{"model": "contrastive audio-text model", "dataset": "synthesized solo parts of chorales (CocoChorales)", "train_examples": 39062, "n_mels": 64, "hop_length": 320, "input": "log_mel", "spec_augment": false, "win_length": 400, "tokenizer": "word", "vocab_size": 56, "loss": "softmax", "embed_dim": 128, "encoder_arch": "vgg", "encoder_norm": "batchnorm", "encoder_activation": "silu", "encoder_depths": [2, 4, 4], "encoder_kernel_size": 3, "encoder_stem": "single", "encoder_widths": [80, 128, 240], "encoder_downsampling": "max", "text_encoder_causal": true, "text_encoder_width": 320, "text_encoder_layers": 6, "text_encoder_norm": "layernorm", "text_encoder_norm_position": "pre", "text_encoder_activation": "quick_gelu", "text_encoder_mlp_ratio": 4, "text_encoder_head_dim": 16, "text_encoder_fused_qkv": true, "text_encoder_bias": "all", "text_encoder_qk_norm": true, "text_encoder_parallel_block": false, "text_encoder_inner_norm": false, "text_encoder_positions": "learned", "init": "trunc_normal_002", "residual_init": "scaled_by_depth", "optimizer": "soap", "beta2": 0.99, "lr": 0.0014, "beta1": 0.95, "shampoo_beta": 0.99, "eps": 1e-08, "precondition_frequency": 20, "max_precond_dim": 512, "one_sided": false, "adamw_lr_other_params": 0.0025, "steps": 11400, "batch_size": 512, "epochs": 149.4, "lr_schedule": "cosine", "final_lr_fraction": 0.01, "warmup_steps": 2280, "weight_decay": 0.09, "adamw_weight_decay_other_params": 0.05}
Rows from block 2 of the text encoder, named by matrix and row number. Rows with one number belong to one neuron. Each number is 500 + 25 x the weight over the matrix's rms, rounded and kept within 0 to 999. All counts start at 0. Numbers have three digits each.
# fc1: MLP up (text_encoder.blocks.2.mlp.fc1.weight, 1280x320), inputs 160-239
# fc2: MLP down (text_encoder.blocks.2.mlp.fc2.weight, 320x1280, transposed), outputs 160-239
fc1.747:512496505480484461504454501507499501483511535507534488523483513471462498482506511516482537507484522526501441522496478497495485488487507522503539479491503527525463520465511482544524464478478468498502502477466500519465536498509474546501480479
fc1.748:495493555522544439512529426479511486461473512501463485485512531470515528489500495515515521537516485478496496528500513490497494519515507524513455477477468479494516524538491514493528522507496541486505461499498494497490531498499524544463524559
fc1.749:504469495470510504514475480492488463522471521501489474506479483515482485472532495494471520502494494517522529467511539513504497520489492493549506496497501504495496495537516493501471493516523572505519480484489508491510488508505509539477491494
fc1.750:493532466525544483504505489520504554485505479537453559538487526514505502547474528493530485524529483519496499516486492452507510465491504426487514503508488508509535463495522464554503536488547479463499512492503498515470481470494531492504478479
fc1.751:494522494450529489522505484445492507518497510502467502464524547552510488480470541535507466513493487456544515523487507508469489490527475450493478493505505537486466457485524503492521536547509515530470484473519497507481480486501460539488529537
fc1.752:487527451510471517506501452512535519514528487474456541523516482500515490500446434526506512451501471495498524459486511474533488494541479513512480519484497505500504514503516502468494477525505516548477504454516502538498482521450525498484465526
fc1.753:459499505481512505496476476532492493513482482490522542549456422489572558501469491480447511461494489464551519515479510511504501491506519502485525495507487525491538533507497542505508494478532458495536526492558520477552521456551526479499466438
fc1.754:506508496519481528488515452480510507535515534501512486511507504537504457465498452517503544495467510506486473519475508489472480498473490480501522458501520458519524521456513528498499529472499484507471519521505457494507504533494504475484527487
fc1.755:488507502491518560501483500493477485512509510506466511555511516466508500478450482437495512512514463497520490444509516509492463484520494464503485516496462487490534529546471504503498485515474518470524539531505510513494502484539484525495516491
fc1.756:533485554505459510499501454509529530528494518510510482499504493502542548478454534472504529530465495535481519509491485502489500485472481484510489508509491495497525491524530481482502465469501468483474531523518473510486492481461499479481522529
fc1.757:514503529519498506525496470515523521460466504494513476507487502469506473486489485484519466526504514504494502505519495472507516506504516474511487493476478517506480540499464529494516482466521492477463466504468484489521553509481451538510485516
fc1.758:519486497532508509554552479515526504513455465486512485491481463528457471482482497478479549516465468536475529466444508498510513493517498497479506458499495512476499533478474480540475521511526538474485463513513475516504516496530455507489517527
fc1.759:486510516500496486500462492496539509497508511518498501533473507473535523460509477483538516479507505497516499500479485480529518521488471473509495523500503501486477491501514512481475494455487516507517494514499480511500482536528516458480491464
fc1.760:464466524491461517494507465539526507499526440492514484495502471494560510520504511521504529503525536469496552489506487508501480492479523515505488529499504507488502533516489488463486497459492513488451512507516485488517501492463492515501495512
fc1.761:428495496501545520502468505478529499516495461468492527511518482513480487502521496483481494504549501525503494469509468493477499470531481517479523537532491500459500494540507461522495482515486540446509475510523482487475507501493530520486471522
fc1.762:478507525523468512502477482485551492485531447489482497479502497496465471533488514498548504493479498498484511500466487512506483471519567509499551481522489467523465498504542499429439492523545496499499496506451510494447524521471445447452508463
fc1.763:473483498522456513481477506503528530492510520513505527481519470487477484527499499485478495515466487486529502484500473485523495480513461510510494499480465523509500493514532508513500509517527497479462485538510488495535513491452470478483494499
fc1.764:493532489520523510460502477503482545523457458486521479493511513542522450485548501457465504489488485495506497524531471512490516516481528519504511498513467524508502491524527486533505512496532478502490504492492497504529487488466505508477511517
fc1.765:485456530534479494496467454558512476467513489506562507519552464455548493463526470465471462533479498547513498416511494478491513510458516492502522503519503467503525503498495494474546463493457502515508500471513459472498523502477510516482536503
fc1.766:476521521487510493475482511579502531506501511534526516483487473522522490529457490489511543502509510501509452468489543504487476532532547505477499479522534481562501530515518467504538508451476478517532529483493469543477462476516520501518490489
fc1.767:445500483491505537438502481501511535489455507500522533518532505501497496502501495473518487517485483465511497512471494481469493486522511496524529467492495482502492466490524508535550500525524515492474492547515490508487471483464490497510473517
fc1.768:517472512512481520523545514491480480520465505517451464493515496508528543518518516510466471558522548466495537515521475475510540493523484527506422514462468503544487547479514522486501536517509467501487510483466486475504499506513500530527488538
fc1.769:519493535488509484522509515512554524535508506492466470515475497489494489508473465515548488502469482467516479479518488491456516484573502469475474488519540503481500518488492476510526505484510506502481486451508503495525497512506475496526538491
fc1.770:521486504536505488524477488503523503532494530505512505497482486510498522499483530477521458502487531532506519482478528538536473509548471500476476477510500534525528507507532512492522526486480498550495505534475475480518470483494479528488506508
fc1.771:528456484496504508497547499507523482521511493493501512514479496496525525450562553501466523481500499536499503481464515484443490535477511487498524514488481512525483511488499518543527551481485474503496464470499502473504497502489527532464474448
fc1.772:518490508480511491561465490523501492531475505478513478510494521543488509492505506507521524484480505491479479487475495519531508483484468487473500519497492484501460460532543471500500504519516527465500484537469504499483499530469474514449522484
fc1.773:473463561512487466472514497467524475532567497500487500496486494511479516489479531475490516460505545560533492511498493507493499499487491530508535497490520481508473484502501506507509501494482478468531536507511442471491538564516481492481452478
fc1.774:472468530457467454512523458481457468492540516477502505462503492513520535539472503523498480544515497480542546519523518534482502518489478460508507517477510488510476484552478519463486523493511499491524510524503507512493495526519523482490472539
fc1.775:526539537492496507511507495547485454505511530506480447509538504502477507527477521514529488507522527494519501472513491495508510505497527462513505477510511510512518508509509516506488497521541512499470468474491461501516503457471512514508530515
fc1.776:497455533489515489481532526492513537477484501518521469477506529473480491467500487482477504474481503500509465494491504528523479498502488516491503494468480489497486499482490506515506475470491523516501507527506530477471534493535476512542464509
fc1.777:543499514518510509503528509488535510477491472491479527515484502538485507479526506525532498524494491462531482458515499513502507497538533476524465460464467521503515537522502543512516505517502491521461504523474468534506517525471462556512488471
fc1.778:520462521546493477483497484501516492505523523525445507511506490508464513527477530539502507455480490518492490478499541494446534515491473494513460511492513546462446513499520503511521540535490549480517511468527503508483465495473531540502538507
fc1.779:516518544518481534558533501531509538507484538492525496468532477465504518476455485480501535599510509517467522509438516493483506526524507496433478493462521475516504502496486524507500477498464451455505512530549525510502528494478520502527540502
fc1.780:501469483498510493508483483522463482482486522502509507554547476468488481502479473495502505490476500501464517498494538510503510480485531503471482500533499495485502497493479506473525496519497504492516456526510529513462423507489527506501533507
fc1.781:510497503509470532534483505492496519488544489493478511495448506487517504521469526499495505502483480509452446498475513513468477470537504483510512490515515488487473485523485479424497461481480524466496512498481485541467538531517474488503474493
fc1.782:498509498493484464492500483489515493495481481505517483497525502536521511474521474480527502465485502442502512512495451479492488505480502516477499529489472498490466501482497502490522477522505477519515520461551504480469468495491511473488507491
fc1.783:528490484447532479502506493467492492513522506525464520504541511523471505499502466532519494503523531534475467522484556507501528501511495481545476496473491469474471519506546538490476490538520536453457473481496466516511495519502522453496519515
fc1.784:501504490496492486485507510512463478536490508473485515506509523499516499465524449489499477503505491528480470513521524466518491470505485496489503474512520430511502511483513493535496501508510464460496527549480501466495498491495475517576504527
fc1.785:511478482479473477487457518500507492481496450507519524488479503548467546524489477522500511468499528506494490490508530464506487508532474482483536496513528530497514468523496451424508490504468511540499515517487484519486469507484482559460462540
fc1.786:498503491525527532516525497513499474487522488483502503503511485496453491486485451515463534476498492524481478477464509527503530457515496502476513501512487471489480513492528498491517527533542533518497461514481460480488463534481518536512565488
fc1.787:600472527558522439570484507532449479523518494515538594486495455512527642513467470494513449518479417457504524462466423477477499521527542458599527454500520557505568486494547462480472536579445423482516607430506447471424517475466536438496430512
fc1.788:536479476503517536520485500499537474492506515509496532524527429496508522484500486468498538492514518482506542466487536432498514462468512505515488523515516476504517501516499465506484516489495508527463519517506521475481507512518494490519501492
fc1.789:464484478500530486450480518484546484477523471491455512527470490490533503510483532546502512452528506502493512514504497487506521509504502511526495517488466483509513492498533532486506522481476488510463530473534476475496528523481511496486461513
fc1.790:501525485499475480517510502492527527485490505480516466514527444503558476516501511516494449507530472456505477490501516475507493475465489535554471477501482488446537557510500491513531548543534512504419461485489473487499551530490528543466479520
fc1.791:494518467485467460492467494499483472511499476455512447512502525559499538504521514515531516495488487486499498496488512478504549495471525523481517522526471508483494507528523548452476467506483460500515490529514494493485479493521553489478526485
fc1.792:508540484491500515534491507521471486495501454465507501515501517511510536493481465512516476519523521447505541505510487472513499479528519465515484468483509514493532499556547474489441484519563467514499512531491506516470472503445472535530473545
fc1.793:548512519474487492517523486537502484510509475554450483490530525480501515530541490526544507502515497494512535492527448458506497478520483510484528508504523478511476505506496490507457506505502493525497486498495530502497473531439500524487501480
fc1.794:554495506539504571534486467513493497471506529476531503491516514478485464480511508497482520524504484531434515467460563532505504509486508502494494462497509477510495468530504460480518452493503506530518534526523513513514528544480494518535458543
fc1.795:461477437482502493521442463530503557507515495521498524500476479504494481524505503459485475450459505510534512476510498505512492481503511490509499512527461466535503539489528512488497514472553516494444484566531432504506533467497464484510491503
fc1.796:520515501516541506523469469519491501529472529472502485464535497506491539500496501520455497503536498523500471502505509463526473510483498470517458480494520518491501534519487490525482532495498521481513508462499524511486516506532493497516485510
fc1.797:453517521473543473483502514493510479513491484529516514456516543494535508519464431490507496502499507486512480513500468503528526513522467508544473490533503469469491489475497488535493571486480501508519532508492496487510532506495472473526531519
fc1.798:495499503493501552491485454503523524488530483525503517516494502488473503503513518462480520503515557476510483539519500486486490471511517442496543540523481475467509552500513502515517527483546532485495534550524522476515439495463465520495492485
fc1.799:498483494511477481535511491501469524490476485555484481495543470506463486496499513510489531475521495543499482511524455462499479527508517545518518472509543471494532542503493514483435518504533504474475527565487489506514525495519518483526486459
fc1.800:494457521493521505531490513500513436452495547508493477489519461493507479543491535499502508543522495472489524545514479482485522533458467475491503496494471506497501506513454542467518536521509463492484463506509485532485476507518525551513490505
fc1.801:486507517485510475523531496533488502494525520546480532496466461476476495510475487482497492503529480510479491510504512517499507467495531525521508486505509509500488474494469474497461509524510508530513493494499500509490498525510490538533474525
fc1.802:481530535511470539514495494480496525460515494469513507517460525513493538505467515468454551582468482498528480487513555480517543503513476512553498517504491422487513535510499520494411465543463463509498510528510485492502536482547501473480493465
fc1.803:544495490456521512524500446520468494494468550508504509489494487489488499500491453486449513489528465529475534483475516507530495514488463518513511488488486492478503460492509511486476484535530543489471505524496525515519532516443507561504521511
fc1.804:512489535504526491530488537480494487497496480507516518447506504472509491489542517474497483540530496497487488494504488513480526517493493477502556491522473533491491492523484512466492524537513488492506477502485462504527509527464483529485530473
fc1.805:541495498519525490453500497462524556540489454515475506483497479466512469496510525446531452530462478512523492479551511498513507443511497499507494511533516493520493529482499478500517519526526508485458520461501473522480512527456513519510511531
fc1.806:514528529480495504481506507473471481503467529513488508506501496514463460462520527543472515459442508532458454522485493495528482491500501527517509519492515466473490459453506543511517521506482512543519461518487444515483500490490503482511487515
fc1.807:534507566509534491501501496460492476495495507502487472466496545480523502521474479476491546510529461514462539457529529521477492542503476529500506506468472493528501513511467505537478515505527529488525493464507507487510458539527525501492493494
fc1.808:474483526485533501505514457538469475494528538534469487468535484477519525520508467485457535512456501510488492549481553530487509483498514490477485509484463473515509524487474500495488522509500461498466492492502520488504456461520489523526516545
fc1.809:448500518490489469522505526522537541468469504524488504478500536485525488508496485457526472512468489482517491502529476476561459478496481484487506513503489548514486520519496443517505491544546497535456494472482479503497465496495439523480470527
fc1.810:493568502512482520488493510519475469487470505530478524473526467517457525528498461510493511483481490505526462506550495466541480492462486504494533511521528513518521535499505522476494512490518516507508480531512480541559497498517540530477507450
fc1.811:480509482519505463497529437507495519484484491573478477504495506452518498517498506506513524474512472517487537521463488504452498471532475478527478510512527498506490499515516507544503506515508509476509478502507488480528477486496493519521515527
fc1.812:455502493505463509471456491474510527513499524500500514523499490505500478554483532481482516509507460511531516487488509481564473473492463539510526466481496439515532544483523503470473510492531479476473516523503516554508508492519498507495423515
fc1.813:482490524483494518504521540544458539493499517547513555475480481536528509512490521495430532489507538495514514510505499529461548505550495485517485499497494536492534487464526477472496478515440453509524517524441490492459482467542437471514504508
fc1.814:474480522498507496537501478545513508516487496503519519478502500516484464483492535497485495508521478510524516527489490508539471507534509531500503483478479488514495497542485491517471507492508494500496482474476483515493461504491516480513484465
fc1.815:478471478543523483507450490491450503507507513513485475494498471476460500513486477474473492485515487518476512521484497500530513517499540525513457490531489506472544519523521466456514486479474520456512481474503505508492520487491502498538522496
fc1.816:527539485520507523506515502500492519507457489509520487506472477501511516483514462456466515485464469486501546450530527480505522468525471474465542471511508476499587504485545493515519489505505535525515455536496512460509519496538496507509501484
fc1.817:500516474487479474504498470508491539515489507530481461456528534531468461487536479526490483511487514528507485517516447474501481512517555512549463490525465524512492493494479498472486550498526472494444494524478524509519513499517493522519492452
fc1.818:508502477478573460518503453519556544510545478485481520473460452515559437470505519473499514463552510519531457459544428487511493524470484445493518521539503446573535531519486466564493544526509506484475508578503520537517445451510525547535492467
fc1.819:496512510478510479506473496507547478503464473492519486459502503561486518498505508515548473487510506488503475502478476499470546542535505503513484515526492528510508477497477518505536540478472494539521493434496496515496494525532537510500482494
fc1.820:524483478490445520487495530523500481496489458479530488525486516521495576504516490483491533506500500485494502466491511470477486502509503529461521514520475500484497494506493465525481497461510494467463477515481460451486536475548471504486487433
fc1.821:455505448527484504513506520527487541516506499499482530463498462524504506488510495444457497537495500497484518488459504519478495502480532521518520508505473537510516478515481464521510519495539458467526457490515498485495523494502514525506459462
fc1.822:494502506486489517524451493518494521449512548527528590479453499469483513526481522524458559520485511542493470482438553511495485489518466473504479518488469487507521492513525513410492425492466495527542534526502501529477504461529512515518507504
fc1.823:495483485516483483543461523523532496502523468473486553539520527489509477534497484507489507516477493436492503487510495462473516495526539479463486513479506489498509507479486483472480490515517516471498501481497491528488504498460457481522513438
fc2.747:473509494514522541478569506504489492521519479507459502475508499522536493531509493484508469500504472471495538487481520496502516529520502493474476494505525480470540476536471517483471545525511532503516504530519492498526474496493505457502504518
fc2.748:507494467508471550522484566514492505512512489497510519503501454520511460499477513497470481480480520516470492470496503499503523486483487468489523519520510525467474451443517487502448471485525487537481526500500487478511495486505459458523490454
fc2.749:473518514532485506494504539518461525487519479512523528489512531517528495525498498508533471492494519515491477520497458486492501454516504518467505493504520525495526491457480481485538488507499439495464505533485504522518514501484502462507513524
fc2.750:542553502506526480491533502484519515485507465474493472529497466458521502503476522514461498479550500483522495548481536531532518534486557522476468519551497479539488478523458470471490491483479476500516562493493482512499499495520489510505513483
fc2.751:517501515522452538490472512558512501479490474501524509516478455462501525522516465474508517473484522529495466460511478495540505496498515532486526521480488483510529535467481487483495453461494491480524527520461492471507523509467563461511460462
fc2.752:504476546512491495523507541485457480474438495533515475477470495515493511502508549486501472570517541522524492515532475495463526472442520476478548462479516501505512469457477495521509503484474477467533512517529474434510522501556496499495540494
fc2.753:497456537525451488507522494502471517518516507530501487488526528498456470510495492488515524546476533513437448504533498468496516515506456488516490509514438493491484496486537495509486524516503523474499441515494482518476506476467481512549463544
fc2.754:486512513497502465504496547514477498469503457501482506475525518483500539522494541466481443497529498511499523486517490490497528491527504508483484545501498533485496472562502472543519464519500512502500493463523534510505496492506499520492474508
fc2.755:526520476508508446520506507511501507490477465517538489465484491531517506504529499555528475501473538499485521572482453492506518484508512538510520490507515522520479519462522478474498489503547458503490463476504512493508476525439531480490488482
fc2.756:480512469489541531490503541496476468498510484479501519479520493492467479527514467533483462470523469497510501503473523489507523526503530515504516505490515523487484503489489508545506526502512538497532480484495513486506532489554490512522486510
fc2.757:502487464519501507492511524476487495538508498523462529517504503512504529501510526517497523499525510521482507493481514502494498477501475512483536492525542491501502469494521465534483525520493491526527522484543498507470479496509531450460508495
fc2.758:473529495502490467452475522477474509487549523534511491502503547493568507515517493520530460492518531473500486517538493500450466520508513509513510537518507518504512463521528514485506469505496453514489503484484525516491484505472527471519474489
fc2.759:499489483527508501521542516501459491501491490483497483476527493542465471518465534521445491524481482522469492499511528492460462468519529531511518464511508501513503500505502490510523499551498477499476506494502520480496521475495489558507501524
fc2.760:502527484516525507506464518452473515497471538516472529512466535515458504472509492487478488516490459558524467490500496496494562470528452490497512448494494484527508505501501498515523504559485458509525496509520506513492539498514520497471504501
fc2.761:548523535507452495516507488530459500479502521523528471481460533520527508474496507518519508516438505473518475505468531497516513507468523488522495429468506523534502500448488529454507476516491484515487513494467503522548492497494495484477520468
fc2.762:530494470497542477520538500519458516490471532506505492511486498471548547459475480499464515521536508484515491496538506472493511519492464503481481507452507534504542490501460513568540505474452518493507522502549480495553496493534541546530520554
fc2.763:511519501493538480520534497500487492543503501507495459485489547499504499482494495499510496493538517491464525507503503500488483511488539474490493488510533490497516486509493495462504496487498518533554500444492516497477498491524518506508506513
fc2.764:500459522500463500523487519507501469468553549513475541507489497480481527509475505521519498518523535505487490480494538472494481471506470481505511493490545494490494525484483501480520506496471546503523497492484482526488533523527488504491496498
fc2.765:511472483450545475516522462476459472541539465541511527524501530466523477455509498508431481459459507485503510523511470467490504536491511503530507515505509496455465520485500539487475462436432506526493506495509498467462515508502458482433558530
fc2.766:527475521506488483525507487404526448531526475489500481506521495475487501453530507510479438527494521511472534558495447466500555497465484484511494525478490511457500469504494519530489484525504513505470500532526532480525521544478498503459497504
fc2.767:519505483504514492505513513528505513489540470491449457499518526513534477503480500520475513467557516489494527503520488514514496494496494515432484509506512530479512503516489536461467498486491521488534492462475502504506545492522495490546529457
fc2.768:511517476528504463505455492519515498492549519466565539524509505507490456487490497483551525473493462512492467480461528507500477519499520494495548501529545543436503447516491486485508467483487521526508492525546502496477520514513479474476497494
fc2.769:513493489518472518490499507475463469476484514510548525489535476519491484507535516490457520503535511536485501523451534516526478515447502520481514514487493493502509467489501515487457480520509484486497533548502497480474495502520510507482459512
fc2.770:468511500496531523483522510528470495481491482501484495507529506490479481513520467533465525499495458499472503512515489468476512480447522494501513537513481459469481475494479474521474484500530496468506488478509498506498538525497519479496489498
fc2.771:450543514503502485505466518508489554462513487525511486502503517502466475499465457462521486518483526444486482522525474504526494467538473517486496494501488505482503517525493498459476443517506491497515526529476501500494514508486472466515537518
fc2.772:470508492517477528429517506479484509495499495526497516498510514476526495519505491486490494492500476507538527496524483504473491507496516550519514480505506536523557544495461535483508492481502474516496508487510498482526518460520526485558480527
fc2.773:506514453489525512510504507534483496472472533504516486481505491470519492508507455517527487509507461464496497490507514486497526490515518512476466511502500522512526543517489506474513496502522548533470477527486540539503456486503503521501543552
fc2.774:525505489530531550505466539543515513528447490499495519529484483487491465476510524512488521457475512514460434470480503480523524468493524525522471486505490528475519496426528484536504516493507500542462490499492469496510505478500467525514510476
fc2.775:470463487502475499478471526444504540498502462491522554477489494496518513462537483500466493502498480521498490540480497502495516497511475509497520518480467497517521512503494497487509488493477480507537545520497531472489514536502510501478480502
fc2.776:498547457511501493526488479513487460508524497505488520525499455534511481551512507500496492527532483496461547500498513488478507491512514486474504531525534514497502527530519499483484535513513482481489516482481468511536463511464522492478524476
fc2.777:452505476482489457489489480533482486496499537532522456507507526485517482520498506466474488499518507497483533515498473494506452501487458509479496537546532493516502499501520452473482478480493494490535478461526510465489473495486533462515508539
fc2.778:481537506465502516514498505482520517491480503518570497475481507523530492479534472466490488536500514502505504497483474508544467482511515477478534490502491476535535486489478509501463436456510459517490510515501472478539529530520478479491468516
fc2.779:507483465480545470461483498462491432538532485503494493539501512543508486502536509531512456416469468468495494510530508485522508484489497486551487534562493521456476512506520477504502524492542554529479465459464502489500475509539461508478474510
fc2.780:498523504531490510517508510464523522518506501501479486478467503553517489492512517496502490512526528511525482498505468502498486511516487483504535503468512491502475485483507508503440502484488479491476557486512469478535568488522489493506476482
fc2.781:513513520477547489462542501485501471510432490518543484502532480513478523485505491511498488484513529514522554517516482477521541486441535522502474505470494510505535512462523519568509539472537482522487506519525489456557480461479514518498545517
fc2.782:512506496501482536526487508518473502501512527502468510474480508463492480523476519511491505539505474545509456487496543490476545494515492513516516445499525521511527510501491501498497532499508541492485488547416487529514530487508494553518511510
fc2.783:462509537572449509493524530534494518487464485496526476496480504518565504521515540484470497506480450479540538448511460489495469503478486527456515478536506538528549465486454456518538483496477460539523515515492514471518496473489477552523460502
fc2.784:471503525511476486497494499456528545459517471502507488518494492514488489518477533497486519502496507496524517504484462538491516520477501531494471531504477576513523524549502500454523458494490530526503485477526519530502484520487542518441504481
fc2.785:456505502520507510506536496482474520500502529508477468496519498462536465497516512475500489516495475494493513518513460544488537460439524524487474502497480500511512524477503524542523495503531472474498483504515507477514510496500511456532536480
fc2.786:487525513488458475483483512485501518505504499498503473497495532524536479504517512470515474509489543504540538511520480479504470559475495495480480522488502531490486467503478502503484459484419486501502535497512541509505528490524486479476435518
fc2.787:521541422517555488478543511503498489466503452456509544477569501452487525509514442455528455500491492440539504507479452525481541558498581508484470554522512483518503449441494507549458530512455523447506486459483498478422570521471505498439464508
fc2.788:438521482514488472490507503457447535516492489519478498488485563516499476491472488510491475510535458541502458528523484559493494487550490504482501473485505522468494497495516525468507490511515484464548468501514508497498524445483525513499501507
fc2.789:531518518480446512539517469517457501502445526516533474447511489504477501484510488442500491545483479513519465469477476501514486469483484519494503462501544516504514505486442470488496462510520497487521493544494520486528478452516503506496547493
fc2.790:492476522505521524501464479493464489499504466543427548470490551499426505475521480466520550515500531541491519508499489505491550524547488460430511504476519512537490460495521500493478441484463490512574524513506522496494493461474490458495507479
fc2.791:502482527476524549506513526497520513484472500528467543445471484424515486486477504498470512510493496509536503491525487502503468493496473486528479465499504500520527513462471458525548516506536551489498496483457495497533543494501457521543483527
fc2.792:501466518486478513471497503522513508498478521512463509493510452480480447520513512493495519478507486528481446493510501527488530530458477521481499544495511501491455511438465497500542522483424544488522490496468493487535521481576513452473508509
fc2.793:473493513513513499503456530459488540476482517426561527519470450525516488468479498486475491507490535494473468518462555523497494498511521491532468496494481525490509492465504508486550493482503508484516515485505465490515527521572462495484496523
fc2.794:459501492486519466447508530475481515553486492521461493505479512527521528530498473499505488479491538492539522542529460472498519489505488495501508539505475515489516510491485521534479545495514490492484479462500510507492499473510524457481513464
fc2.795:503501556525499516475563542453502484491467497499461492499506532489500500479499485516515535549580500525486496510513485468472510499499477522503524472459519510469511447527441486516486499542487491506552506437476548486499472508493540503465530506
fc2.796:473478504490490508459516514484507511472544483516495532517496499510513459471518520485514500526486521504498506484479511485499556492511504496515543526517473471488503474483484505500518446458508459503496534529530492532512500513490496503455513505
fc2.797:534480479558453518530503490530497522490520508473499491555493447501477461475508561513472506503496492493467493479486547504479492452463532492466507488473507525523509495509525500462519441509514490506493469497515495523524474486493498530460446495
fc2.798:518521522487550462469530490477457505515541503469512482513530479537530463462500493520518498517479479521458498462470531519522495540496531534480470461517499498494470493523492500477491509498477490538551480457482479487489564467546504492513481490
fc2.799:506546513493493499513547533499501474465534507497506481474530475453537524550490519468483495524486510483484511510474503507531496491546460490461503473522543516516464483514480499500509477505472520497501472507524472541549503504501507535468504477
fc2.800:495511459515489492498511516517476532548524476492508514506514524517487509474512484490521481442469516505489476466499513508504506488556532503476483506481506497468494490465545460513472472477496521522494526505455514459515517476489452425506479501
fc2.801:484518480518512510459473511472522515490478493463536454508504520531519493513529516509499521491474515493522487474478519494500508520515469483485467514500491484469483493491526531516515484471510494476471503535482490491528510483520512463483512481
fc2.802:540474463479571446468507471519496474554461515509503476504535477446528462503540489535562471426529504473447536507527453509508446522521524482491478483505507547513495476512538486508583524456548535479482465480489511515488455517442491513507491544
fc2.803:431505534548479521466493556504486522511506472518464515541475546511544508508519550494521496522493516498529471493549487491492507478505473475502500500511520516528512536499493471530503507475487442507525499478512477480504495491530509453503464511
fc2.804:458503469516508503481518466514505515507534524488496471571517493545490492517461488521500506462465508490490501488493535478504472498520504513497454497497497469489488486490515483518483468456484508495494499533493530488480510469543514490505488534
fc2.805:485491506465433526504487490508465441460479543498522513499497514538507535502501482536483522476551529493493480520441485478489505550508512494503522473464495521474517481516505500485514461470480498518541526526499501464514490469548492471493496468
fc2.806:499491470507512489500502496511512515498525464489518462472522528495545542574495489455519465519556494473540513486514507519460489518510489471472477505499488529506511542533485471484472482499522486480493521493505537483511502486509510516507514470
fc2.807:466507430494469513476501510539486506487522486497510530550522447533508500488515532551497466500470540489505461539484487487479521479491528468491524489513522520457515504493525496485537492499459487516480499528469471498489521497477465510514494516
fc2.808:522501481538462490512490558475502527512488478469525513554474508528480462495506523492522456486531525524491490460515465476537506504505489505501523486506529523458483468505518487508509481484510535505500529512494468507510512554480505467480473485
fc2.809:569481479521508519496494472514448463540524474495499482511525437522465504491499504540485525490518517502443505495476527524448550515504517517471474514470525487479516463477526524452482497465444518472529511510506521486493523498488550500517494467
fc2.810:524482503528458482519498499480484459484544515501520476486508509470528508510487526467435503535477500510470494511487492513492509524537500504492498474510518495503482492471510523529438494489461494502463502495513485527523504521480479518477496488
fc2.811:503513508480476538492504533503506493492491494476531510506488490545517497501508513519479493493492514511496491492511494500522499498470500519447555465485490526514510514500487491478468471480495495505510512478501485500486525487500510481489513485
fc2.812:532489528479501503502533508497490461499509479512493484476471484486514515445497497523503461506505527512475467506528466492468539514496554449500489498511514558483485469517478486515527493494477534515533496486508493449489490498490521476507577525
fc2.813:506523466500547454491505441460556482510504488490512444543503506452478494515505467483554486484487466503493469470490500492538417528463495509487464505507515466507454530553489511535505539464549536477488481475553511511528531541453587550490502493
fc2.814:506509482534508507484522515461495487502532504496516478521504480492517507480481473503496496510495528501482490484501536493485558501466510488505494510511503493462487466479500520515515497480504505508494499559544497473526525465539477497496523551
fc2.815:526516496485491535514538495505534500493463491509498557507492520524532472501509520529498512511473528513531481468509512506514502480485460468472577483490466475518442466455467528529474538506529469536485525517510485474492512486524502484473500491
fc2.816:468463515495489468465472496468504501479512519507479535514517514487516455516517532513510484513531531493482460530496456537499463534511498511539454532508502535506434497506473521463497501485497443468503518447509490532492487517462501498512508525
fc2.817:521509540500499522512520532501478459453504484476532513519515464445527516537458535481482507500511476495482512480459549489522515478508448494457539479497552488473510505488521494507517452480486513500544490523534459498509502478510491510474482521
fc2.818:507480565500507476459549489533452532466503495553544544556490437506512481493458505502510501498517499494432477443547526521529497521539489509487481549572517494543453519480539485487456504519443523488485491533582497527518506460467513466491447501
fc2.819:483505457549498517521557498511465501506557533526514512537522505463517485498512480478464517507504478503505503500510528509500463480468508521480548467479520480505508533501509488491489470521508482473493516573498509504463498487453447485520502513
fc2.820:489499514490549461503505490463515546493507502496507488469500486470512436478502519509512489522511503501479513543515477543511500460471509470528485495494522511519526511517532536487538502543494479518530498498513538542530481530459519508511507564
fc2.821:544501557486520499503489487482524497501521514485510487522483561481477516472496520519522502473508535519523495506508512471516535511522491478494493515498510466491450548486536525515506503504449548512468526510470498550498499545489480477479540540
fc2.822:511509524504526455494545502498486496537487470485459403514524492515522494499532467494569453482506493480479540520561443472489520505484526536508507479507526523490476514490446482565507564523563519459483450474497507495527480521459505473467521508
fc2.823:521506482480505519465536478487479506494456510507517438468470487511495530464535534495545509514527511534527490519490491548498502501471488538528495487503512498517495506531511497529502517492458452532484489517496516480523481485522541513490497573